python train.py --norm="layernorm" --qk_norm=true --loss="cross_entropy" --learning_rate=0.0021 --max_steps=10100 --epochs=66.2 --weight_decay=0.07
Rows from block 3 of a small sound classifier, named by matrix and row number. Rows with one number within an expert belong to one neuron, the router's apart. Each number is 200 + 30 x the weight over its row's rms, rounded and kept within 0 to 999. All counts start at 0.
Before each expert's rows are labels from the 100 clips, of 14848, where the router gives the expert most weight on average: "responds to" is what is common among them. Only what is clearly more common there than usual is listed. The data: synthesized solo parts of chorales (CocoChorales). In brackets: how many of the 100.
# router: router (model.blocks.3.mlp.router.weight, 8x192), inputs 0-95
# up: expert up (model.blocks.3.mlp.up, 8x192x192), inputs 0-95
# down: expert down (model.blocks.3.mlp.down, 8x192x192, transposed), outputs 0-95

# expert 0
responds to: cello (100); note D4 (52); note D#4 (47); note C#4 (32)
router.0,188,245,190,209,198,169,186,265,156,211,195,225,198,206,159,242,165,215,213,200,237,216,152,171,226,185,203,215,190,161,180,217,225,164,210,236,201,237,144,229,205,263,197,276,215,216,169,142,211,183,163,224,234,235,188,216,241,201,207,193,210,190,183,175,132,216,212,190,285,173,204,188,146,237,218,242,182,141,216,193,203,228,167,250,193,203,196,254,206,247,214,141,211,210,230,233
up.0,217,153,193,217,180,218,210,186,161,160,188,169,189,224,181,174,220,220,175,238,160,185,169,204,165,203,172,172,229,179,187,207,162,211,226,214,239,171,202,158,174,199,190,213,267,200,221,233,211,170,195,198,224,181,160,191,219,212,239,235,248,152,144,216,224,200,184,156,164,228,192,226,260,181,202,174,191,216,233,206,198,219,190,246,218,217,154,216,189,179,219,227,185,205,194,196
down.0,167,195,200,199,215,193,166,170,238,273,168,184,232,202,214,181,194,177,157,125,210,257,238,170,235,169,190,213,220,207,200,187,204,184,170,142,206,237,242,227,180,198,199,213,151,203,228,208,171,180,176,278,189,198,234,197,206,225,169,148,153,186,234,194,229,231,212,156,226,290,180,174,238,221,192,241,228,222,173,249,154,170,229,209,221,173,188,187,157,203,211,186,170,202,229,206
up.1,218,215,231,204,192,247,149,173,221,181,188,151,223,168,236,209,271,173,168,236,228,191,184,186,184,183,223,231,212,185,211,216,163,203,144,126,208,191,175,207,192,223,217,179,155,193,234,197,206,154,188,210,180,189,203,240,181,223,201,141,182,177,202,202,214,227,253,219,171,173,221,168,167,204,176,216,230,257,176,241,154,234,265,160,192,258,188,203,222,194,133,225,214,230,193,173
down.1,249,181,252,194,192,196,152,269,236,190,208,171,274,198,178,180,175,210,190,182,223,212,249,188,181,209,193,183,188,193,223,205,209,161,161,209,172,219,178,249,164,228,178,200,174,169,201,195,224,200,206,181,152,157,164,205,204,193,255,222,164,229,168,188,211,190,193,229,157,183,236,210,212,139,151,210,203,200,160,267,123,213,237,171,187,177,126,220,165,189,175,232,148,224,165,172
up.2,230,230,191,242,204,234,152,245,186,204,211,218,222,211,214,195,141,213,181,200,220,265,248,225,252,164,225,183,225,189,234,206,235,138,215,210,180,236,179,197,249,218,169,245,192,226,149,176,181,196,189,212,253,210,218,206,219,213,160,202,185,200,197,247,180,170,169,205,248,213,210,196,188,255,212,277,222,213,225,139,185,210,151,217,199,181,188,209,168,194,191,168,189,152,250,216
down.2,239,219,224,190,187,172,219,181,180,202,230,221,188,192,211,219,202,253,178,214,243,183,181,155,203,169,210,133,217,171,197,175,206,185,209,233,198,223,222,178,186,141,169,184,212,189,206,157,189,198,208,247,226,250,260,242,189,242,182,199,234,200,205,154,159,210,150,213,204,206,230,122,194,198,261,259,40,205,168,141,189,187,174,183,206,201,217,243,256,208,200,185,249,177,237,288
up.3,182,248,187,197,198,209,207,223,182,206,222,233,231,148,199,225,168,184,171,193,254,239,192,169,209,151,223,200,185,233,187,238,234,217,219,210,172,219,193,182,267,198,230,240,194,265,176,150,220,257,165,192,237,248,198,161,212,185,181,193,237,196,215,216,170,191,215,180,211,154,159,206,175,281,187,208,244,224,225,197,194,172,214,173,178,185,235,175,241,194,221,157,185,188,236,231
down.3,187,202,209,214,136,161,208,180,229,208,218,203,187,199,193,226,232,201,202,225,177,158,151,204,230,155,186,175,227,217,204,168,214,231,222,220,214,178,221,158,257,137,186,167,229,209,187,193,196,196,206,213,202,231,229,211,156,243,162,234,195,173,236,171,133,218,152,221,219,156,169,147,138,240,286,230,139,201,200,141,214,179,182,208,225,225,268,177,230,202,205,172,250,172,243,225
up.4,219,187,197,188,211,203,194,156,146,190,179,151,237,188,245,158,295,209,188,214,177,196,197,215,182,232,197,198,229,182,194,191,153,209,228,224,169,168,278,222,187,172,182,127,188,174,203,196,186,138,241,201,171,165,202,183,167,244,178,163,138,229,238,230,199,190,244,165,147,179,230,196,264,175,188,212,184,256,228,284,219,215,249,191,198,194,182,203,241,187,207,268,192,188,216,213
down.4,152,171,200,178,242,203,180,179,218,205,185,181,204,177,185,214,244,171,190,189,176,178,203,184,182,245,210,210,213,216,215,268,201,198,230,201,239,147,229,189,184,189,209,215,134,214,204,241,199,159,201,133,186,184,211,194,181,175,193,166,173,169,201,264,241,244,201,135,180,188,179,222,215,187,180,223,220,235,289,230,192,159,229,185,178,194,213,133,195,167,247,256,187,210,212,195
up.5,203,222,231,196,251,189,233,235,169,211,199,234,240,140,230,230,163,186,169,209,234,253,225,185,219,128,230,187,215,221,160,207,239,187,218,223,183,172,214,204,235,187,186,215,172,236,168,123,219,206,193,196,180,215,215,186,221,213,154,223,210,193,244,229,194,166,191,176,233,174,151,178,163,254,196,252,217,245,226,186,212,207,248,200,167,210,235,184,235,170,224,210,226,191,233,234
down.5,201,209,240,210,176,176,204,187,200,215,232,226,206,152,207,216,208,190,188,201,203,143,138,192,218,173,189,175,230,211,191,170,212,222,243,248,185,178,219,161,233,153,187,155,205,215,189,160,227,206,207,183,210,233,284,230,158,260,170,204,221,188,228,157,182,227,147,205,219,160,191,126,164,220,260,237,142,212,220,137,197,195,220,183,213,222,250,201,229,218,201,167,261,179,229,234
up.6,251,190,224,199,219,221,194,179,201,196,224,129,234,213,216,160,219,143,200,145,206,167,173,190,209,204,187,228,157,193,209,149,149,248,218,187,183,168,246,190,213,200,218,191,202,234,242,217,189,248,174,209,213,150,142,188,154,269,200,191,193,229,214,200,233,209,166,160,134,146,173,185,213,190,195,170,222,234,189,185,213,193,217,181,190,219,204,213,203,227,216,249,175,253,162,177
down.6,212,228,114,203,184,167,216,230,228,173,186,168,209,213,232,165,196,223,237,208,243,196,213,252,198,208,153,229,167,186,234,157,198,194,200,214,171,225,138,230,193,181,206,200,243,190,163,243,193,255,208,208,201,208,149,193,210,234,237,250,255,169,179,197,162,184,209,206,179,174,145,211,235,188,179,182,149,209,154,158,187,216,156,200,191,222,244,227,265,220,164,165,201,207,175,235
up.7,179,219,279,245,227,198,164,173,210,203,194,159,227,195,195,174,165,205,254,162,174,187,191,191,199,202,177,193,194,198,210,170,184,218,193,212,268,178,186,156,179,264,231,240,174,222,176,195,221,252,219,172,264,163,165,236,167,231,194,180,192,195,208,220,214,261,235,175,172,193,187,146,174,219,164,203,191,199,229,142,239,190,225,141,181,226,176,171,157,218,238,215,185,190,179,196
down.7,260,156,180,262,179,199,177,212,173,253,205,206,163,222,176,244,145,267,208,180,195,211,209,233,162,247,163,193,238,171,176,211,227,140,197,241,144,263,219,170,203,233,195,223,171,208,189,170,190,208,187,241,201,227,192,214,263,182,192,226,211,272,174,192,214,168,194,214,217,226,208,162,197,212,238,165,169,165,170,222,181,226,122,208,187,169,164,221,169,187,203,154,181,233,169,189

# expert 4
responds to: violin (47); note F#4 (43); saxophone (28)
router.4,178,215,191,230,202,180,202,184,244,187,260,179,230,178,222,198,221,160,195,189,183,203,215,182,195,165,206,195,206,207,202,190,201,198,216,224,197,201,161,210,183,206,191,164,211,218,251,172,210,223,222,240,213,179,162,221,123,208,209,259,214,174,177,186,192,261,188,217,175,210,205,220,158,169,240,186,201,246,225,198,218,166,206,248,206,225,247,201,202,236,263,182,196,158,241,186
up.5,196,232,171,209,204,166,227,189,205,236,188,186,161,200,265,284,124,216,219,208,176,233,242,171,199,203,190,180,204,204,194,131,189,184,223,271,204,193,167,128,230,238,189,180,190,245,198,223,199,199,201,242,234,205,156,189,221,211,204,207,175,187,200,179,149,199,222,190,242,211,203,180,202,186,181,193,214,182,217,200,280,231,171,224,170,252,220,276,221,216,214,210,123,177,191,191
down.5,223,244,262,234,215,181,193,234,190,231,204,200,229,165,171,245,204,182,184,204,206,183,192,282,148,165,200,207,214,229,219,204,182,199,229,219,189,159,190,171,201,232,187,237,222,201,189,223,192,185,237,243,181,199,227,193,201,177,213,270,233,220,186,215,227,181,195,155,203,204,200,206,211,203,205,193,240,250,111,189,231,188,181,234,156,193,172,161,248,197,94,183,238,170,162,213
up.6,140,253,221,197,220,221,251,221,203,205,179,214,172,162,168,169,159,201,227,176,218,170,191,203,247,242,237,236,175,165,225,208,248,225,176,164,163,244,205,226,233,168,218,240,169,222,213,202,141,238,219,178,246,222,214,187,159,225,230,187,199,231,200,202,217,214,207,202,190,193,199,209,161,198,179,170,267,163,184,183,167,208,221,184,189,177,151,250,238,197,178,225,193,257,143,191
down.6,175,183,213,169,256,208,264,215,226,230,238,227,161,225,163,240,167,200,195,263,191,245,208,198,157,242,216,182,193,225,190,157,230,208,174,199,208,178,205,227,207,148,188,190,202,221,225,218,160,208,169,148,181,221,225,223,277,202,214,179,242,181,187,230,175,236,186,172,224,221,183,223,179,176,223,235,184,182,212,145,162,257,173,189,237,206,232,254,193,195,159,166,183,167,240,179
up.7,194,176,228,213,206,175,229,182,196,182,206,175,216,186,188,224,194,176,220,211,174,214,208,187,213,253,188,155,203,207,230,190,173,162,215,216,236,163,216,200,190,211,233,178,196,208,173,133,184,190,180,194,262,188,175,179,243,155,217,189,152,277,219,153,220,205,213,156,207,228,191,167,212,199,154,180,227,207,201,141,210,191,187,199,227,131,210,260,204,182,222,199,228,236,150,216
down.7,190,153,205,174,198,240,183,177,210,215,185,162,171,156,144,229,162,184,200,243,174,254,218,225,188,277,151,216,146,192,183,210,249,176,170,167,198,230,238,142,217,156,136,182,249,179,210,223,242,204,221,203,176,192,137,161,221,178,182,179,229,201,220,240,226,176,229,186,169,204,147,178,204,194,185,258,179,224,192,228,212,250,209,192,158,179,249,141,211,194,170,187,193,220,197,211
up.8,229,242,174,165,238,241,229,166,126,255,183,220,144,194,200,191,189,217,164,209,199,242,229,187,224,198,227,180,217,200,194,173,228,236,156,195,198,284,197,189,223,163,162,201,256,290,192,191,213,210,212,194,243,243,172,181,218,219,199,177,164,239,241,185,215,241,229,149,213,224,225,220,209,278,201,171,206,181,196,157,219,237,183,283,221,180,207,178,235,191,206,210,176,233,202,160
down.8,166,207,207,222,218,204,234,169,222,212,175,156,245,215,175,206,200,204,225,226,194,213,183,164,225,161,218,230,160,147,239,188,227,265,175,218,202,203,185,255,221,197,196,185,256,215,241,229,190,194,162,213,194,215,160,169,194,220,200,187,199,163,178,193,217,217,209,198,158,211,187,233,175,234,197,216,205,159,216,185,257,216,228,164,177,198,200,215,160,177,236,226,192,257,183,259
up.9,224,225,187,203,232,179,182,170,224,195,229,213,179,137,210,188,222,218,214,203,194,233,211,217,212,183,190,208,217,195,228,147,184,185,170,260,167,187,173,199,194,210,192,186,241,273,192,215,215,224,226,235,204,193,129,132,217,178,215,216,195,215,200,162,217,222,281,184,233,210,212,145,186,213,197,196,165,180,189,216,222,252,211,188,207,257,238,216,223,203,202,242,106,202,180,189
down.9,205,156,216,233,244,213,177,216,148,224,185,251,235,179,232,209,199,188,143,180,186,174,188,191,182,187,210,170,166,237,238,200,191,195,242,213,182,192,224,204,173,221,193,240,191,221,175,206,230,178,195,220,164,177,238,200,241,191,205,233,179,176,187,231,185,199,138,223,224,254,212,216,136,149,245,184,175,240,150,173,221,191,197,263,194,193,189,161,199,211,179,248,271,191,173,211
up.10,212,192,212,241,265,212,161,208,166,169,253,195,217,219,142,139,279,190,170,194,238,203,159,254,189,184,182,242,200,225,177,206,228,228,188,196,165,195,196,187,214,229,217,170,241,236,198,147,218,217,170,177,210,189,237,177,174,175,241,200,242,237,203,191,201,199,249,180,241,226,213,210,215,212,190,175,190,190,229,215,184,182,253,172,160,180,232,236,170,222,218,170,222,205,138,202
down.10,238,152,187,254,221,198,160,167,145,208,226,184,202,216,245,166,214,196,155,197,204,192,204,188,215,220,188,188,216,149,145,144,199,186,203,216,231,236,221,192,220,212,222,205,185,203,195,215,204,209,188,193,207,182,240,171,240,204,195,173,180,178,171,218,203,223,130,237,174,299,206,218,165,188,285,222,129,212,232,243,174,210,229,219,203,190,217,168,177,185,220,249,200,237,161,207
up.11,145,208,189,199,234,211,243,257,237,186,181,191,195,160,172,224,175,193,197,267,231,223,210,179,204,242,179,191,195,225,219,142,188,156,192,204,177,199,205,165,210,180,172,186,180,266,231,198,187,188,197,205,223,211,172,204,220,249,180,169,188,154,231,241,194,242,245,167,288,196,174,184,161,205,227,203,224,210,174,141,222,208,181,206,188,211,254,194,200,216,187,174,175,204,222,205
down.11,202,196,197,187,233,168,204,222,247,200,203,173,271,189,179,246,170,179,198,223,202,212,193,173,159,197,181,216,209,232,174,203,219,194,183,204,202,202,198,208,185,214,149,214,172,193,168,215,212,199,211,199,207,212,163,162,216,192,174,204,219,161,171,169,217,177,167,227,195,225,148,179,218,196,226,232,229,240,152,181,230,179,204,200,135,217,218,166,219,227,165,167,160,199,172,258
up.12,196,199,187,214,264,186,178,192,165,214,216,231,183,222,194,126,247,201,212,213,201,202,186,246,219,208,165,222,180,238,214,230,234,216,159,192,177,233,187,207,230,177,215,216,260,274,127,155,186,243,187,201,220,217,248,167,180,195,212,191,212,224,223,175,159,211,230,165,291,192,228,225,197,256,177,186,229,208,209,164,172,200,257,160,183,156,224,212,186,195,244,180,215,233,171,175
down.12,177,181,169,273,200,163,205,191,178,171,203,211,230,195,256,205,201,227,180,181,220,201,214,210,195,214,155,188,181,177,176,142,178,186,141,240,208,186,215,203,229,206,258,177,247,232,228,223,182,192,208,177,218,185,233,157,228,204,233,194,214,159,190,201,204,235,149,210,169,287,194,228,175,195,224,199,146,208,208,189,224,234,224,224,182,215,210,165,194,198,203,246,242,199,160,215

# expert 5
responds to: oboe (54); double bass (46)
router.5,224,275,196,152,244,198,214,134,185,233,194,183,235,202,247,165,233,160,202,186,219,180,221,207,254,198,237,202,212,184,199,230,111,222,172,194,236,207,251,183,207,183,189,213,193,142,236,181,219,157,224,203,165,169,233,178,188,189,199,195,173,200,195,232,183,133,220,165,169,238,182,185,186,200,189,170,191,230,211,239,167,215,243,208,159,199,236,169,225,208,215,198,128,204,204,213
up.0,182,221,220,188,267,225,177,179,211,207,216,168,171,185,174,119,213,272,202,192,174,212,166,199,226,210,207,191,200,148,194,225,243,214,231,216,207,232,150,191,239,160,148,230,229,209,134,228,194,250,188,208,222,235,201,246,167,219,201,205,204,231,219,191,189,181,230,170,184,217,208,208,192,214,240,224,154,134,207,161,216,201,158,202,162,211,177,179,190,163,257,265,166,154,174,234
down.0,217,145,181,179,187,259,232,185,186,193,178,238,174,256,152,214,185,215,223,184,176,242,231,194,185,215,201,206,142,176,164,227,265,145,181,175,171,182,234,220,209,249,199,157,221,202,196,256,199,167,180,181,101,228,193,153,219,227,203,184,260,160,213,217,204,182,199,208,175,208,191,204,192,96,211,210,185,203,182,171,227,233,223,187,208,194,206,233,199,181,208,182,210,167,157,187
up.1,174,200,136,230,188,192,150,209,231,156,211,209,233,210,202,219,175,204,189,150,150,138,212,180,233,118,235,197,189,205,214,206,216,197,221,204,220,239,172,180,183,227,240,166,247,184,142,221,209,167,129,218,248,247,189,162,199,179,130,145,188,230,251,167,235,198,206,202,203,223,209,205,208,196,189,198,219,186,202,211,245,206,180,176,187,214,226,180,231,189,226,258,207,222,211,162
down.1,188,182,214,228,185,206,217,234,182,167,218,186,232,205,205,196,171,195,221,211,182,192,225,257,161,288,211,194,241,243,255,208,165,145,188,214,177,157,213,255,194,193,227,129,227,220,166,219,174,161,194,163,152,214,156,202,189,158,255,187,233,217,197,165,182,209,172,189,189,194,192,213,176,158,169,213,199,200,213,222,203,160,184,179,146,142,214,291,207,232,162,174,170,237,149,175
up.2,188,179,204,231,200,213,148,214,202,199,187,182,230,222,228,228,220,165,154,231,209,147,205,195,231,189,197,196,159,216,178,156,206,240,230,211,179,184,225,194,185,269,185,145,217,164,218,199,139,217,224,159,193,206,200,171,220,225,259,258,214,210,211,198,255,150,111,203,229,202,188,234,249,189,194,203,197,213,181,196,218,204,181,202,177,182,200,226,237,145,188,218,234,183,159,193
down.2,215,204,257,243,212,185,188,236,169,173,237,219,234,218,239,208,154,225,173,185,237,208,210,221,173,219,214,186,190,237,178,205,176,170,201,213,194,209,184,185,195,248,233,204,142,233,212,127,217,154,185,220,249,164,197,202,254,167,204,213,231,233,215,229,178,237,212,187,215,184,228,245,145,205,155,154,236,206,200,250,240,229,146,202,178,155,165,240,253,194,166,230,174,178,193,202
up.3,210,193,263,194,214,194,148,213,174,200,196,209,235,161,195,200,146,126,210,200,179,165,248,182,233,197,213,154,191,263,156,162,202,230,165,204,210,197,223,190,183,276,232,216,183,175,227,137,203,187,176,195,218,196,212,166,210,213,164,135,205,223,219,185,220,171,204,215,199,216,202,159,196,219,145,233,268,233,161,242,184,190,232,176,220,211,216,207,228,196,191,204,188,215,207,201
down.3,194,228,191,216,193,187,236,232,192,186,233,158,251,183,204,155,161,211,209,202,173,185,158,208,180,203,210,182,191,231,204,211,179,145,196,221,190,191,244,202,188,158,247,224,234,218,127,161,181,200,190,169,218,222,245,204,113,172,220,224,242,250,193,131,196,183,203,165,175,194,195,183,180,224,169,194,228,182,162,190,177,173,149,200,149,165,217,204,240,267,175,180,211,233,163,205
up.4,245,192,138,180,214,239,247,196,158,252,201,259,201,163,191,159,235,179,205,183,222,233,231,230,198,220,178,220,179,171,229,176,208,200,176,160,161,194,186,251,253,198,203,161,199,191,171,196,179,176,221,240,234,215,199,199,188,204,208,192,237,216,201,203,224,209,211,142,191,211,209,208,223,211,199,120,236,179,161,182,242,241,141,196,206,203,242,233,213,179,208,221,166,183,114,188
down.4,208,191,191,179,236,222,170,189,205,199,186,163,204,174,224,150,236,217,184,114,238,198,167,211,174,245,195,165,184,166,213,158,196,145,221,197,226,228,218,216,218,196,166,178,229,158,218,189,191,149,249,137,220,194,261,202,214,237,208,115,216,172,213,222,269,241,152,153,169,208,194,195,223,236,196,212,205,208,196,140,217,227,160,197,166,180,221,230,238,172,177,201,213,212,166,222
up.5,261,217,170,237,160,216,198,269,202,192,177,262,143,194,166,211,210,149,185,224,203,217,222,222,176,173,194,171,187,224,197,187,236,167,184,209,171,232,221,240,206,183,208,210,230,264,194,183,166,193,198,209,220,234,203,185,199,249,228,225,223,168,198,216,198,215,224,157,225,151,239,198,148,260,180,166,212,202,155,159,194,211,166,201,195,228,133,262,187,138,192,178,185,242,198,205
down.5,137,247,177,161,205,165,239,210,212,223,199,214,203,176,202,189,248,185,219,205,201,239,181,193,191,124,169,204,232,138,177,201,199,219,160,193,177,217,175,194,165,208,141,194,191,150,190,152,225,221,204,249,170,127,217,232,247,209,235,225,161,201,210,167,185,194,206,210,179,171,173,127,220,137,208,205,221,228,159,179,210,177,205,221,232,227,191,212,207,225,175,160,247,225,217,218
up.6,185,213,165,286,241,152,192,194,223,206,231,183,200,190,163,216,164,206,155,178,174,214,254,180,226,178,195,212,231,226,202,157,259,160,236,200,184,197,204,209,202,293,134,205,193,240,180,162,179,229,206,203,187,204,176,196,208,182,180,158,202,204,200,219,232,210,222,216,220,229,172,243,202,191,243,219,233,195,185,169,248,179,183,146,223,232,189,213,192,246,201,175,212,130,170,204
down.6,236,203,149,214,179,240,237,163,233,196,229,196,194,150,211,215,148,269,190,186,157,167,171,198,200,179,202,209,240,171,168,157,217,160,196,219,170,213,175,189,217,199,208,139,252,180,147,212,222,186,219,180,150,263,158,205,165,181,209,196,249,234,193,174,207,169,196,206,144,193,219,205,171,200,208,162,198,161,217,214,151,240,173,181,151,249,219,221,188,241,230,211,140,238,165,170
up.7,255,179,211,239,232,181,147,155,228,199,257,210,183,221,191,190,135,149,231,207,154,199,222,220,230,173,221,218,244,261,193,158,250,152,191,212,176,183,209,213,194,279,155,205,165,198,180,159,130,191,197,221,187,198,187,206,201,202,185,109,202,204,205,235,245,168,222,252,214,223,221,203,159,193,196,181,227,173,222,205,208,222,201,169,172,206,192,201,183,215,206,159,175,191,206,166
down.7,215,239,205,224,215,208,214,159,199,176,237,195,214,130,186,178,145,167,179,233,144,176,176,169,220,174,221,218,216,203,170,170,204,178,179,196,219,219,239,182,214,164,240,186,202,225,135,163,257,174,195,143,193,231,156,191,155,212,232,193,256,238,181,163,226,190,220,196,110,222,185,234,151,192,161,205,217,141,190,179,176,226,177,157,160,255,209,227,171,215,165,183,168,265,169,214

# expert 7
responds to: bassoon (96); note A#3 (70); note C#4 (63); note C4 (58)
router.7,179,186,178,185,226,151,203,156,206,195,267,203,206,193,260,208,239,172,203,189,192,193,196,183,140,182,214,227,210,123,145,216,232,168,190,238,158,159,219,244,185,199,195,175,287,204,197,207,166,197,183,176,168,217,161,186,193,209,215,152,200,121,178,219,236,227,205,201,180,191,156,173,234,189,150,160,177,238,221,228,186,224,182,215,218,163,135,235,215,213,259,216,247,172,205,268
up.5,187,257,171,220,201,201,184,232,162,185,201,196,230,170,166,156,203,204,130,235,186,228,226,269,196,213,180,219,173,214,187,159,229,197,209,190,212,255,161,186,221,168,203,187,192,234,215,149,243,221,158,217,276,221,243,224,216,213,223,220,183,227,205,156,147,213,222,171,190,224,250,166,217,229,223,177,258,180,177,214,239,181,240,190,212,182,213,226,189,185,215,215,200,216,171,240
down.5,186,244,203,255,217,205,153,159,200,157,206,161,198,222,203,191,152,236,186,189,174,181,183,160,189,174,207,225,198,196,161,220,208,117,210,175,217,149,252,186,206,211,200,260,182,168,197,174,207,210,259,204,198,172,209,232,124,212,224,174,178,194,217,192,246,166,223,190,136,171,211,198,180,180,183,234,212,212,240,204,169,202,197,197,164,235,209,217,161,256,234,245,214,232,236,210
up.6,229,184,180,234,183,161,207,246,199,138,207,173,225,171,224,183,232,237,184,191,212,185,195,214,207,155,187,204,224,207,173,222,161,131,193,246,173,191,224,184,174,256,181,241,267,179,215,211,191,243,163,190,235,191,218,133,251,164,226,221,218,161,166,234,233,203,152,184,194,267,198,228,225,208,156,178,190,212,199,203,190,232,194,237,208,206,161,206,209,207,218,135,192,257,168,234
down.6,203,185,191,212,233,165,178,189,203,237,167,275,171,274,150,219,202,237,230,163,219,205,207,225,222,218,176,167,201,185,183,201,228,189,175,222,194,256,198,212,164,247,180,223,185,171,180,159,215,225,199,214,208,192,190,192,228,161,193,165,197,195,210,232,224,210,242,218,267,259,171,177,162,205,230,144,121,198,159,195,220,169,152,227,198,205,166,218,184,170,185,180,223,211,200,214
up.7,237,242,196,177,224,175,172,172,203,228,214,159,190,157,227,222,214,174,212,210,225,246,192,179,229,202,159,204,211,191,229,155,216,204,196,240,179,179,208,143,231,229,229,200,235,255,229,161,194,242,226,191,229,222,152,181,187,189,168,206,254,213,244,196,257,165,214,179,208,245,223,210,203,207,202,224,228,172,162,165,179,214,259,153,186,196,233,203,175,198,215,222,137,233,245,176
down.7,188,229,184,195,201,251,181,216,176,213,207,163,198,197,200,170,271,238,190,201,156,221,199,219,203,224,154,170,168,203,220,202,184,269,184,240,176,174,236,213,191,204,214,231,274,230,208,183,233,262,202,146,220,197,173,174,183,229,222,175,197,252,183,209,204,171,219,180,176,221,198,170,173,218,196,193,188,208,211,188,230,168,180,174,207,216,235,183,244,232,222,237,145,216,167,271
up.8,204,304,224,206,238,196,180,225,201,198,204,209,175,203,206,230,237,157,205,219,215,239,178,172,228,182,198,210,200,185,223,162,220,254,161,154,219,207,167,178,200,253,242,183,168,243,243,166,252,181,186,233,248,224,179,236,187,229,162,184,172,180,191,210,189,210,251,235,260,183,236,203,205,228,190,201,266,186,177,199,176,152,249,129,225,223,212,224,205,220,241,205,146,190,212,185
down.8,186,293,144,172,114,201,229,177,188,193,185,173,222,206,247,175,232,222,231,215,198,170,202,240,215,240,181,178,150,159,194,162,165,230,193,254,165,161,224,228,224,169,191,187,251,196,249,218,199,239,221,143,180,218,205,201,161,262,213,233,189,220,200,168,150,183,211,192,184,185,211,188,180,176,192,182,198,209,232,195,178,182,222,177,169,214,240,239,232,207,219,201,151,154,225,222
up.9,223,253,195,156,198,213,225,202,156,249,216,221,135,153,160,202,190,219,156,219,177,242,201,185,260,200,171,164,207,211,182,174,233,241,190,166,211,197,199,194,215,175,190,191,217,242,156,206,279,214,229,170,187,208,205,198,246,234,204,204,230,225,227,167,158,169,181,196,228,184,220,215,205,192,210,167,195,177,224,206,187,192,232,200,218,202,275,212,197,205,200,214,144,186,172,183
down.9,238,189,233,173,222,214,151,193,171,200,178,202,199,162,204,234,166,201,205,192,192,186,174,151,229,192,209,219,247,199,149,195,199,165,192,174,176,195,258,117,192,190,228,178,217,202,238,146,237,204,177,172,240,229,181,161,179,210,163,136,163,255,194,189,225,218,215,202,252,237,185,162,198,189,165,231,236,224,218,214,205,153,241,190,186,209,224,196,249,199,279,213,211,243,225,240
up.10,210,263,178,211,242,193,205,179,192,196,191,161,151,220,184,208,217,177,183,198,180,246,162,209,235,161,194,207,215,194,225,144,176,248,154,168,203,224,171,197,207,277,217,174,159,269,228,158,278,212,169,237,231,225,180,202,178,227,176,174,165,214,151,211,257,204,239,228,221,219,187,200,163,209,208,184,255,174,173,168,227,241,187,159,231,198,236,228,218,206,230,242,154,195,214,185
down.10,230,244,185,169,160,199,201,190,210,175,219,165,220,199,225,162,239,240,236,240,243,183,215,247,252,234,191,174,158,148,198,158,167,201,213,246,149,180,216,227,182,157,154,239,249,199,232,207,251,270,203,168,216,195,179,246,190,220,214,194,203,235,173,186,144,182,207,201,208,225,240,185,154,159,159,210,167,215,194,198,143,181,220,204,177,219,199,265,185,211,185,225,182,209,217,227
up.11,229,194,185,221,189,226,198,221,168,182,215,209,260,219,201,216,195,175,204,210,238,191,170,182,240,201,196,151,169,186,203,212,240,204,235,170,146,195,188,256,191,179,223,248,225,173,214,164,152,145,195,243,259,203,191,156,238,215,196,219,209,185,191,221,225,150,120,152,222,204,151,142,204,222,161,178,267,170,231,247,202,165,192,236,241,214,187,204,249,214,239,202,182,200,164,202
down.11,203,238,190,201,209,150,275,153,204,196,193,246,170,207,224,227,241,254,205,217,189,213,216,162,190,213,262,167,224,149,197,215,232,219,184,196,216,208,179,177,197,239,223,196,201,186,183,199,226,155,238,194,213,184,205,181,203,210,185,189,163,233,240,200,174,189,192,190,240,167,146,198,226,224,202,168,189,175,208,216,229,151,193,229,224,236,221,157,218,156,221,191,198,189,199,192
up.12,184,234,186,236,150,214,200,182,158,196,183,171,196,191,183,249,247,218,184,199,207,173,183,209,177,251,199,170,198,221,221,189,230,202,174,166,142,206,229,196,208,169,223,176,201,249,221,241,167,260,206,244,191,179,224,239,195,231,167,267,223,242,218,178,186,178,166,168,186,123,227,188,225,223,199,195,237,172,178,215,217,137,263,158,217,208,166,212,180,178,157,192,176,216,191,195
down.12,241,225,175,221,253,213,196,179,162,225,205,142,181,208,181,210,212,240,176,210,220,226,219,173,187,185,218,169,276,158,235,213,180,204,232,216,131,179,218,177,207,272,217,201,201,206,252,186,170,216,188,192,196,205,165,202,238,195,218,221,177,247,168,230,184,200,193,184,208,211,198,250,185,133,216,158,231,206,207,255,165,176,202,148,253,132,206,211,201,208,223,244,176,192,214,145